{
  "encoder_norm": "batchnorm",
  "encoder_kernel_size": 3,
  "text_encoder_dropout": 0.1,
  "text_encoder_positions": "sincos"
}
Rows from block 9 of the image encoder, named by matrix and row number. Each number is 128 + 32 x the weight over the matrix's rms, rounded and kept within 0 to 255. All counts start at 0. Numbers have three digits each.
# convs0: reduce pointwise conv (encoder.blocks.9.convs.0.weight, 144x336x1x1), inputs 68-101
convs0.0:134162114119172165162108107141093174121142140098166159111125143097153158059102127126116221072121192081
convs0.1:098107110144186082045176092109126068109108108093118127101106134241094097123158160129120144129061107115
convs0.2:108111154183105165099105160109101153172151105108097105127178091125141105103134165117158125107163135143
convs0.3:085138207090193133090130089145078062127183102153205135114143244124145151089131190167108145180117153150
convs0.4:133088112156118124180118107131118140144140100120150105120108093097136113078082122121151060137145121119
convs0.5:100124107052163155183147132121115116139170047078130111131111142120142128082130185110084140120085071109
convs0.6:115113124102105171167082158134137150061152076143118131145096130115061108154091099129126131100130133082
convs0.7:122122101065143116159099194153161065140099161071103139167097115114130173173096126135128087090114144136
convs0.8:088128131139088090102144101122132156129137137129130146107111137091115083123132097117099116152138103128
convs0.9:157095092092051089062150140125078156113114144104113115097139160081139092100146159118049112073088149070
convs0.10:105152102132098083118080091167157089126121180133144135145140075104132109104159130127088112157105128100
convs0.11:103170097168095135137130154139131092109093165128090106132104148095128040179133082135155098164150199100
convs0.12:179122104109101145111175063091090175112133081131143130113131148169077177063120203153138120120185179099
convs0.13:085092079130119121167128192119106133144107116091106120132136121186126100187155086119081104126086138138
convs0.14:150129110072155119130086128140105139120077123125149108133128089065138108105091162132093074175138122163
convs0.15:100122116083120117117139134161116152149105191121075133110137071138098046183138096128112122154168097135
convs0.16:103150137134143135083147152142126130149072146087138122089119116116123125138109088121096155153127151155
convs0.17:193077108077166114133167057092097149067126100151106124108133158132126192114127108134102140095095156104
convs0.18:109155135117120084124205227103132076112135088122127124110109053078109153119108105109143193121121139159
convs0.19:124121120163082146178155255134183133154130197094163141080127131104079108132166171136099129162135150153
convs0.20:119125169061082095108185145119086092131123081188122101155146147117087092187125093163101093128087132131
convs0.21:099096054117116107097154135109230134131115184115090123095125137194150153083163102137160145166172151120
convs0.22:074114152075142212070194119098081084132121148197096139119113106107154106103162103108080098144114149083
convs0.23:112142142142163116096147064106157165127108140084072091159129132123139163152110129107119149077091124109
convs0.24:130105100095121123089159110138132081112111084129172159124113184188135130144193087142114140102112100125
convs0.25:104130115175154072052167133123154137171119080134089143104147186132139125084163149140119181087117091088
convs0.26:086139138190051120088101159126128123132120095071143174086116112159126109130096158102164148116125191137
convs0.27:106143140086111141184147079159067096171126104088115104101113095144097065130132071126103186076139132102
convs0.28:155107106154172146085155166105190119146109065094152137094165064082130092093106116134124139103086110044
convs0.29:153107196143103077141129137108110147148120145084082165173119106079096100108115123149099143166111148171
convs0.30:147116157180131103133185178167162160172139085147133118177145103146151181134135079131121162093097134111
convs0.31:096128117130095128057150137124113161118168087097068152082131148181083082129131081122174104163099115224
convs0.32:122139119164092101187136088128148144128217149135139174123129148056132167104119156127090168156156123125
convs0.33:077108157120182178112105087167138122120083136029069090136121095109151133136148106159130054118098127108
convs0.34:208176139181103093096166154115178067162134169155121096125133121087178128077149133113122158133181147177
convs0.35:183145115118018093106136120107109096122147106169053120137099100117104137169119086144185107209172121079
convs0.36:150086182128158098151148086145104118106179122172107125101153118145180055070123088099044189106040114071
convs0.37:132149119075118104093139111135164166122134112127154152129172187116104111245115157111100060144088129112
convs0.38:075122108153199072068145135132124077095152090079147137118083111111122095155154193145109104136154131185
convs0.39:142104084191167167127118089133188091115113123121156185158113058160154088175102092101107129129123140177
convs0.40:080099133111150091174129121107133190089127087083182118119126160100148145114139096124125128118135101124
convs0.41:138154170139049149064208122126115153109124109140142125059103131123144117143133191091083129113082207137
convs0.42:157117114147056129139080084143166095072179123078093122164124113176063159136112095130111106130128098154
convs0.43:113146123090102124172091125123102161121162145106115133102157075163115073147124101128101161140174133140
convs0.44:119155137135163144117073153101131136163160184101134145150126115152158075132092049132088160138206130058
convs0.45:095203151153053079152125086092077145127148164100168129127103126145131148108089076140110123166157139146
convs0.46:134145134193136129153175167109213156112171027166117123192128139110147126203142186103163173118150123100
convs0.47:143145085195131065115138183129176158171150075131153102115100124104084114121091183137085207101122118104
convs0.48:085104146103084156157050124103098157133102082070089155090152135170132134066089084111132127139130094144
convs0.49:094173108118141160160114167125125181160097110122144110081149216180131090116096160131170118133148129082
convs0.50:094108144111158138080153142131182098127103178065125122170116107068154190195146080121101150077126106063
convs0.51:102102127175079221065055104075125138111109227199190115060148139124106125167147201128150181082155091149
convs0.52:122090105160125154112156149106118148145120141103080113150162132067117168161153112113129060104135152047
convs0.53:095098141119074146104112166147093140103113126191128134154128069160106091133137098111138107109113112120
convs0.54:125122096094195155141116156121106168072134099113038133118114167162124152078138227139190102103135115120
convs0.55:123128117103158107142090175142134072113100127108129128168125129155109133127097082112161116094088106165
convs0.56:105161112109179101146128161144139088081158094111148153173116112137108088156128210134065153134123047113
convs0.57:110096071158047148113096053128127140094151143255130074134117138129094120100138158136147107150106132122
convs0.58:101161116158102137069140179117151064097114098121124104094151145165107124100146113116158154166123131163
convs0.59:184125129167064114136124163113083100149173091138200101088095149133073101145150157133087117125183153149
convs0.60:113129136128072093141058136110144149130116116115097117111089129086175099093122115117143150073166121070
convs0.61:135114182205054169086190056123126103136098113104130133112078185148117080172110248102141122133096118142
convs0.62:146096194104156112171168155105140105124072144098118136162138156119097107098112177107153167101069120193
convs0.63:113135171025093142156118106120120196140051122098117110129137135126103127088097091111196132128143107120
convs0.64:171138161129064131150089142146144202106101135189151112101139148105100170132135123107120113100142155117
convs0.65:134119108099080130169131127168107140136108070080036097128166094117111084133117120132188073074080135119
convs0.66:102125113192058156047174180111227075168145137149124125106158142056181114113108106132110133181153060147
convs0.67:082153120104084092070101129167154053109134150104139162121143191181160111134142139114108144112118138180
convs0.68:144123110101181079208169171129087156104113143116062110110151129100130108091137118140095242104137112115
convs0.69:094118113195142151091143108136183090095151149098088103099120137129085125146157168127126148110140152109
convs0.70:105164098116142150124109154160151186127173180068115093167099119156141174113143144141088063127160120207
convs0.71:134112068118255157069102113106168117095190076090104124115177147105103082190123087090156096115112097146
convs0.72:175121105171201090097065193101039139139177083083107143146113166179119162210106090100131084135107106079
convs0.73:130119113096102135148142185120150122096141038132135104155163135066107170112101179132238136106133129129
convs0.74:122110133115130129134075101104175131146121146140148117163127122151103133159111104124085115174210164128
convs0.75:190106159133135158104134210155116106147129115062167154092104108123109052169113181121121139129107097141
convs0.76:160133100061122152077178095118074119151133116143093102144095134073166153107167156122154097186143103129
convs0.77:153149115116067157129170191122149117109091153182111145128152120147127149096130177149127091117080182082
convs0.78:090134148116143096128125098158113099125154129116089158099131126126149096135132092134134138073089097152
convs0.79:119128115059164111083093164093157100061195175105098113159121126117086134137168096168126169134117135070
convs0.80:115111140058129131135100123110161211111150088123119088188134088131139118143113122092126132113138139120
convs0.81:096129097120057116121166137181160127142101112086116116132143129092132085143119119149078174131147075114
convs0.82:121085106191144165136201143129102110113137151108137112144170143184110160204115167133118147097128133097
convs0.83:101132149087157131092153170131123097097160085038196168105128147103141150118094088132102154126095099157
convs0.84:059124114133159141128081060130061175133149097106103127159094067157152166168121092124097184105138131127
convs0.85:139105151115123098137131037127120173133118107176126103113112129120142107109125102155109102137101124154
convs0.86:208140145169122105131161156139147174124113105153111139117137107114134111130113069113152170128187102086
convs0.87:127189086135255149161173199148147187090134186181167095139120173155111199136127115141118155153069127122
convs0.88:091111120076128106082214166129096089101137143140083162144148209113103096155147110123121091109145082164
convs0.89:063141218153113202163097026106122116182138097101158133128127167102091158121103107115133122066120075156
convs0.90:114161106107131124097164183145101139121085183100109138135101145180076175134163088148118107105080149112
convs0.91:177166109133205114152133203125070127085151135163125129137149147146101085103081148120157128130144074125
convs0.92:100141134110134129058164088149149100106131136075115128110096097073152101103100196131115153144109154131
convs0.93:187112174179042174159100200136106183124074255135128080120107119174153120129122143128133112124129157098
convs0.94:057165107144125202072090083160145114078092171030136129130140147098147101131124120115099115132104190128
convs0.95:175110139210161152168147057107160068130119165156129139138109126158117029157136088114160102098075127142
convs0.96:093096129114158158132154122121120143118120108189099135094160139064122090126083114104122118090099050126
convs0.97:091150026119099124102094151112096090161100157255103120157118158134152106112091168131116144108211120112
convs0.98:118120135083132144154111045129103164109096222130089114125167137076143029149119043104132217207142125167
convs0.99:103130122083086079142142144139123178134114103148071141138126123144100123153122116123152085130095090164
convs0.100:191113104073146105171128247133084092080142136205096118073137107129126103061151125112114093144122123104
convs0.101:156090227159060170160123136131152136123104065137102096150113153119179118133130116107125077115137165113
convs0.102:104080100160050203138129062102118091072156214068089137090137140156128113102115087137082141161118118152
convs0.103:121106169139109101178118103116116107188097185164180124139134084100122112122140080114106087145062123112
convs0.104:140158144135080165112139124125091097069145184112147150108128078060130230094119152152133173102110178137
convs0.105:109141119104145158126148130141069078105104185089191120137133154139155134149117100104147113176138129107
convs0.106:111133156111100130086130138115163104106102084118101085146135141135156217115150146094161134196102163068
convs0.107:089129126180185092153088130128192195186126170097126124147108076060123162119129093103115200101143093131
convs0.108:171159153193117089207104185121086087093113156128139152089119185122104248147128143123115106115160094118
convs0.109:138126178124168086159131032140169112143178112094160103100107140086129062127159079112098194090162119134
convs0.110:114114118171175128089122079109132137121116071101105113125129172137138113139114155112080182109106093082
convs0.111:094155080087148113072177094109119076103135115173123135125117091117146057128104171118174137116163082202
convs0.112:112107119129164128155095091145139093110093091108147084065131162227138060229128189120109137155129163152
convs0.113:133155078128078194118120133116132121127134211184111145136148109095145226124167182125118076138179133109
convs0.114:082109181145124130143126114140165131157133154126114143136093169181111120098161111126127163121156113108
convs0.115:157189117161207116057115071094094153132103085121035135112083125089119122097096097132106111140122133110
convs0.116:071073145149077090161096097161121115098116117087181115130113114126121055108115076149144122100102133171
convs0.117:120110135092092096104101102145081131158121108125084120153117130064187166110138094160076097120076192098
convs0.118:070180138170065125185144098132139152141151064112154164151103173161146117158156072101112135075070150078
convs0.119:166127108072110120124148084147097109086093218028210169181123136118076158131135205140094141063132088118
convs0.120:123127128092129101216089133141072133112082094104144124128147145169066068171123187153086164121193139152
convs0.121:134096106199166093118124157127087152136130064178127159134164123161098214174157099109099166153156119164
convs0.122:161130110141083131092114140156117085139121106127169149118107160143126122131129078113113087087082122089
convs0.123:135131123087255128089142114150092057089178161174165127126123084109108161148126092151188188117172113151
convs0.124:191167112130104099186106131168112131100084096093072103135106130078106184178126100107136130097169109116
convs0.125:112123142134067172178137135117103122152124135100086153104146104163127155076094158145083093087070136110
convs0.126:145123139149153116120212112103112175165149121158149152128114113165105104135093151136155084143169145122
convs0.127:122131086148161150157136103106127150111127149117048127126123158166120171137167155089091166116130102132
convs0.128:101146100123121108132112152093163098050167057162144106143156123100139121152139186145155072144187184155
convs0.129:131130111063178151136180104104118149103093093254127106164142084133088078091097159149100161138083102174
convs0.130:122120165068206119152090115123172086123123109122089091145126157120133075073133123140117141127117086123
convs0.131:083135127167068110165082155144096107127129096083149097125092176068168143155111104117124100149140088109
convs0.132:213129123105125120035121127147160109092149118142107136118144149158135117136100122114120091115109095132
convs0.133:151190119212149108154121101102117087101128151142112139153107111126145137126138055092152114043117113075
convs0.134:107138111103081095141122139122083131112098136155120155166148140153092135172092038101121097034157096100
convs0.135:125167110133169117146111102135148098104111135124099159135136097190107121122098101120114135148190140170
convs0.136:114180150129099213071162122142168148127120105135155134163134147115153160168084113169135095141161172176
convs0.137:139144116103097175108089134099175165129077183191095145080147136197155127110174104112113101115205148181
convs0.138:054133108074143144180090103159099096117070120129175113169135116094111081190068212182111133100107131106
convs0.139:113159089099096093092142093141134135085083103100173116131143107099168140110100138115065127047098079116
convs0.140:106131124112162142183120163115146154077099137150084103134111158119117149113082171128201121102139118126
convs0.141:085095111072109166098076171108120091143164159190155136127121155130114132095115128123131130118153098111
convs0.142:133143147115096131101154109167103098114086139079073110089109110077174210179176101117236128138159083161
convs0.143:060101195148109114141097175148181133106128144142123134114122078143107130110140121123249170152139187166