config.yaml
model: "contrastive image-text model"
train_examples: 203450
image_size: 64
horizontal_flip: true
text_encoder_norm: "layernorm"
text_encoder_activation: "gelu"
residual_init: "zero_last"
momentum: 0.95
adamw_lr_other_params: 0.0019
grad_clip: 1.0
epochs: 3.7
final_lr_fraction: 0
Rows from block 3 of the text encoder of a small contrastive image-text model, named by matrix and row number. Rows with one number belong to one neuron. Each number is 500 + 50 x the weight over its row's rms, rounded and kept within 0 to 999. All counts start at 0. Numbers have three digits each.
After each neuron's rows are labels from the 100 texts, of 14976, where the neuron reaches its highest value: "fires on" is the input token at the peak. Only what is clearly more common there than usual is listed. The data: photos with spoken descriptions (Open Images, Localized Narratives).
# fc1: MLP up (text_encoder.blocks.3.mlp.fc1.weight, 384x128), inputs 0-63
# fc2: MLP down (text_encoder.blocks.3.mlp.fc2.weight, 128x384, transposed), outputs 0-63

fc1.320:451470452541485453537426512614433530478505515467553547565426522505474549505539527542410457518571521491614530444617452531570589429493527470523544528488497576438530549550424452467649496405529438
fc2.320:488567541528488564628494521505543519571441538520333476519541469564506554438425396481517525488568407510570430460455573576464479462543504483465464540525493513554532506462483415519474537589580480
fires on: ","; "<end>"; "."; "glass"

fc1.382:490609442516478519545484490487447486417471487479580591518429409570573439537425470395551477482570457573476433516551471528484543530491519462485491490501479539464539535587475571499508463528519458
fc2.382:471493605542416441432483596543502497488455456515554442484301506544466470511491475487508521559453459518545506403465525550536485531506516448540510543509483486537514564448451485527416593520462490
fires on: "."; "sky"; "white"

fc1.376:479492492554434475428501442532526516439483487451477461493497527465652515512513445390601498485500431496573466547547442540428440490532551476471500547461475493457555529495512439553486549527433479
fc2.376:522462529486554499444487490506492467490468472431581508488508473496417536483554470465513498541476490499496486486438471496558589480463465491445384552472490533461611452496469500491496523406578561
fires on: "green"; "."; "color"; "grass"

fc1.232:465530391555529500527569542517616472395550460548535445516550519446522521529590471518511492531528507517433520470489520492474473483426441490543542491577487486467583453485501522497556510480530594
fc2.232:489469435455457520453477527479596462481525412504432473567484524503491527486500430495476510518604496507507394504457563563426482482521565494530521451489563628480469534506543471564389551416519455
fires on: ","; "laptops"

fc1.161:581428452560534540495520531488413419532522577433575480505442464503609522510600523474490459458497451555546503464479557487512492467457470400571567577424517546524427471527397518540436494586528519
fc2.161:312417576492523603492528539481456549558470540509396416448450488552488560493579444576489515471406482535548526545484517505534493525446482495545494436481509548466536344503522516503475489543508428
fires on: "."; "of"; "in"; "with"

fc1.140:515648409520531557502446460535472498561567467543483469493532512551546463426525412479387501561479464520502466526496549526544447546490484457469547478513571499540543505482552500577491399507430503
fc2.140:547501542393513465607473547446506393389480435517519555505514477539468406531442401607526611486479454517454496528511451502527542463457452538446515583519466496618425531517588476552556502504452538
fires on: "."; ","; "and"; "papers"

fc1.337:515579497541519554418504599480418534523539504515460521580486466451563537564512454436563370598475494495552445582521418508493415430476513482465498478614476448534564447507582523390554481409533482
fc2.337:466458512505452444558569486563566540598447477498520437541575462474561419451438605564531519501504559506540499488595468451460430461449408540510534539478502450487478496538457477430530499594485478
fires on: "and"; ","; "objects"

fc1.77:528615416505488457512504387459440611508474500430417484561594469591555483515520514578604445446540504547463477441438505471512512456476484393421472423507504439458511448458534545531541520471540445
fc2.77:459453455534532518570461516433526493488514510567471498533467487500502603470601634517643478460537430424492537448515508538415495527415526580577572535569506552481463456562569509497454490500534508
fires on: "and"; "there"; "horse"; "dog"

fc1.358:441520510440510466495529556523409519562569521461504483370589509578521537517440410491575542467498507498508437596436460523536480476472503465555548582480428530534464602540483566585508531534509516
fc2.358:461553434470466495486410612543478438422491487474503578500440511508430474502512635524442370527605472506542563556512532545490519545434516581434565599553486566515449574537456451514524523523489406
fires on: "buildings"

fc1.231:499527561542480453499456463540492543608553514370442532466567575447437403536556534501527481500539497529458510542520472579491471452479528490433473463423472556569522440500443479544402516383508528
fc2.231:579411561455566482568566430592484498514408534483453505454496462590430517470494559435434514400467513578598490503529531483553399546476540505566509458536544498460573586460430464423467567424506413
fires on: "sky"; "are"; "clouds"

fc1.346:581477493403485506483510575463541452437474520543554473514431527550511488518467462421525432557447544493537442532576402557524504556541448511460528532522531431480481491538401486435486510488440424
fc2.346:555482481516533444494426441514410473505553494411502403512494505458486522504517447582567534520422538515462518454409515553570571497485458535482541512545506514476501549460519499460540500480496517
fires on: "flowers"; "."; "<end>"; "purple"

fc1.57:584448414449507386526379533436590518510489540504420537478497568545501539531387503522552422499522494529522540505448500495465528460544500453516488590514455556438560489492614550455539475505447568
fc2.57:493471424596459476508492453547501596525527518506469431480527491527445524529529420525566456430478540530503501516451456460440493531510474472527468566537465398434617557501645497428521497509488516
fires on: "<end>"; "white"

fc1.333:541497501475483508547411468505465455478522529441438518559602527504554439415539396393504463571494473565567509406520464526460439471531473523533537464505428545571502421531484557399541594512573537
fc2.333:428481547504530525533468402528534411523509459564449526486478463501475512635514610557490475481544490480431532443505532462529498495582594512507547534539520420536490575406546427520480456419493506
fires on: ","

fc1.277:437527395490473469585494545551547501456536543460585510546517558516576475435499431478468421604452542545492504514593415499520509461525470562485476470503518379427479482583460535441510571463537581
fc2.277:470463529483534531467473392500630490587482460503486554496437413435505538563541595537533553514471478563407502365472513526597479495592478433466444551572579462488533575481527461434522548426470491
fires on: ","; "food"; "glasses"

fc1.23:415515510540510539475585515564521534552472546477421453528514546494468481490421491536425518404531540493510392536418455386514533513529581559554537508553610511466516500529415512505505383527466460
fc2.23:420539536547535455520411456564406507548546459575552554589505476523482461538454429535536537496460556587483500488566593590402562625411437523487420436563549437549467506405441566490503534558512469
fires on: "."; "and"; "yellow"

fc1.255:454401511396517594398463569511479499445568439472475582417414485543452585500442542501599446520562530502512529571507536496610527479491543486494478447526495500450554532476588505486474469576463502
fc2.255:538604523462472431464408428505571498524508538526562465556461603432466543537581516543534511500479453465553489467477580554570400498490440509560404543514589532467466492520481569482499519460417467
fires on: "buildings"; "boats"; "vehicles"; ","

fc1.124:480572433449457414534472509485512546479536516488511580515457476491427531521502581565495423451414520408461597546454554506446498494522523579535546489547412553510532544607453525460517502573599420
fc2.124:429558511457492534514441551506578472452481520448509504575551497413538562453466455474484460491620505528588488498502442469480451591554535456527497470497362450423536573445572552532485505480483409
fires on: "<end>"; "."; "and"

fc1.58:471498517511472460552512535461558541457498571562505465414557497514411474479552510531506510539413523616543487489596389491473475476556432524514506566377315409598461440499477541460514565483480527
fc2.58:478485531493558404483465580580499506530463516446519570498385457547539521511490550427475460492454438511439490469429580447534422426513529451454510527535528479498476507607484530526636440523513466
fires on: "glass"; "glasses"

fc1.373:434519588515593485475524494612525517558446436420500455497472425470551531456421517593494595470519558402550501439473559545548477445488499498505472504502543589434460479550531490451561559565407425
fc2.373:512476465378392548566471631490531562463522407576478468414507569549438468479568516453498533523560442519527527589475414442480599540456464482445527493520416521546534488516438447474470423457520528
fires on: ","; "i"; "<end>"

fc1.365:554559553564539502526573498502448510465442505485510480533488541461519453492471454488454469511549435587506430451491489578547444412499536507477508516474484508460492450491678527561519473546416559
fc2.365:505503501514562460523432602542592453453513570500482530464477435491524472573475468467473527552513477509581491569477487470475439509453501527480355429493416528515536556432436429450453417599549404
fires on: "sky"; "<end>"; "."

fc1.217:479568472454522517526397423469496592447535491532508487508568487548490491516539503505526498472569524421521563528528430452541602436477477547576512544532490508414549509475466373524609553441498581
fc2.217:465374445542546611547437515483514552461539478496467453529489471545547572519613582519479507454509520479568494518508628504518521600491402450459511413434453524478495538523554557399532430551404484
fires on: "flowers"; "flower"; "guitar"; "drums"

fc1.270:593511520561512507395517470498445542626449516548535535505549471538493476490562474488584482540565475435571439529553453394496466627491478451428482538532542480434545511484476576492486646539432455
fc2.270:482456421531479524532511492472506442417526475479472494545462528478505545488465570506553538518597534478504478486534544450567529443406511474487521486494505542500518484391495484517536503434426511
fires on: "on"; "sitting"; ","; "standing"

fc1.344:444474464572581540477554570538504483542470456625470493556557441503547489526458533529498451449409480539487441500529452627506511420526476519432574530502470444468494499528540437608523484496503506
fc2.344:491564458454518515507498470497516522485503492419491613519541430528497557447442568498457489531475601550478425471532476408513424549497427458467347541464473476530432492441570476623529527626431487
fires on: "sky"; "view"; "ceiling"

fc1.294:592554545532496577503521421545541545529487541470512454494458496341464502597478519484474528456570499497442477480514563533441525506490532494390457426536484529497544543550494488455562513482481549
fc2.294:445452635453489536461582414464525489471512484499470444477536574589406524485461598570541520431473542617433517500485499591441503448505509443546482537423586524412451548491499541600519427461471535
fires on: "on"

fc1.307:473526495492531499439641479540519559449486515573525530473427560505328414505510636447549429491609543508487551514537521491552487462507638513541427515579488548496552487459500458480459498534491494
fc2.307:412489452521468405475535533437534469483496562516504482542533481467549528405471434524460523492510437499569534523462536467563459637406469512503489504536530529525498544436490530561384518539491521
fires on: "and"; "there"; ","; "can"

fc1.205:511547489507511450524481518514605523520496455527563490579496455457462511486461471522565564535441403530460432521436411486458498495512547449529514505564528566439533475530579478506439489458513479
fc2.205:377536570514598554499475499459571532400526489475395481442557546456478558578564488549533405501466429463503555468436453549568519535478482671541516546496462528430523452499530512461567467506547494
fires on: "wall"; "<end>"

fc1.90:469480512469493466544531552553433490504523451456420554563447532402532465529547469465517549486487512447518566530593523472439498570547401476527586491449525504472559493483483572458514505492474577
fc2.90:480467600556469510416509432485545418385532533570556550460451551421483438465521532565548514408474458550551591442461512557539489447442480542512473549491448428480584490465498521503467468511423418
fires on: "."; "kid"; "grass"

fc1.75:536452401554555469480424426504529477519578395469450540487560462634562491590528512428508423498510532442477526408456550524534517471479598504557421553434619546550543464510542555488558519581549395
fc2.75:453521505467383489516469401531484470475551522514561505561504481464457609539442484539503500582467504502557599530587491597422472502527454375513566548421480490534543543490460527568569413495506490
fires on: ","

fc1.112:514460454498592534596582483553501463485475513535444507602627471531431405416549459549496355490472541489472531502493505485491495540466482390530519489540503511471519537449553426537394477549537445
fc2.112:493443560492485596501538455507556494470543545425611526512550477538494387499465579549558512553452480571537519505499414541500443465429456554450460537509453519514565536512396459483567423520436434
fires on: "."; "and"

fc1.3:492464499520491452472564501406565523440518527495484472505481506585517485526436495453574555579489523551531466415493497487579492505411527535510551470433515473556565481563572579497570395461471478
fc2.3:563437446445612508564485467579486443481512533535447463455509460556503484456499481437446462584564518571539518503559534594517445561487474370451418434506394494554478475435416510507544507495494548
fires on: "wall"; "a"; "."

fc1.192:565537513490504544564515437464467549515548454394494544546557519532458485593519438405529435473485533527559516507476487532535529410409491472495532558494512457604512516552439489592453578437572396
fc2.192:538446581460560549538474472482507473487452550494532572417511455464495504559433504507439480424469401509424501531470541538478424501490512498491524571565613507471662451472447465513397551613477512
fires on: "sky"; "."; "<end>"

fc1.247:391530576505484442430515480491518513468473577459527480455567513488464486446591581475607537465478478404473499528528436554437543538479558484510563490457479528447638450473569526436569484465456531
fc2.247:452478481524471592582532526556529579512443465569396424514535504424431514554529493523479465439495486601498538462515611483530454465485505579509522460389575542476440584409461470502405462483398551
fires on: "wall"; "roof"; "doors"

fc1.285:425442488436470423551402565596612561552589467482444530470545461500563543560510458497504569446489464510558439473562487457540487460554554466487525569530447493503462459423505490546503546459515535
fc2.285:566495504531481539555437590493497484504578459475463433488463552563504521574550474548499465469446527534426585457483424468439558475482462527533566616447456437423564490494530457412526562548491469
fires on: "green"; "color"; "<end>"; "see"

fc1.100:458475564542436504516552411490578579472460538502594449533510647488448571407433513495528472533563440498571503559489506528467518484493488497454600510494566523580525458532532508433531529465579435
fc2.100:621465528416593630492476471482521523504594459573534512422499469469551509491560613504429474534523396427471510441410495525497502499468513479529536502488475563410487427447562556406535513551490493
fires on: "on"; "in"; "sitting"

fc1.30:598535513467534490435472499410541523484494531504440523570440480467469526553553555475524395428485642422541450488527452517579425500460457550434543614517554459517533473399476533444578491506545524
fc2.30:452578511564454563578516465437552551573420450479537478469531468583464461476508509490511596489514488442489480500547430488542457474453437518525581553628494505466466633526440470428496431632480466
fires on: "glass"; ","; "and"; "there"

fc1.42:438470428432498610498509494446501509479581476551480538509483555523567563520544519457589439558445541496588503491503413494561570467447426531582528467459506520461486567500515493524433505530420370
fc2.42:540513434413548452528549434543481578538547506505495423501495382467515505532490476579476539452484469473507548551467496437534550551525604535523472476557485459523525487439428447531519480511516444
fires on: "flowers"; "pink"; "and"; "red"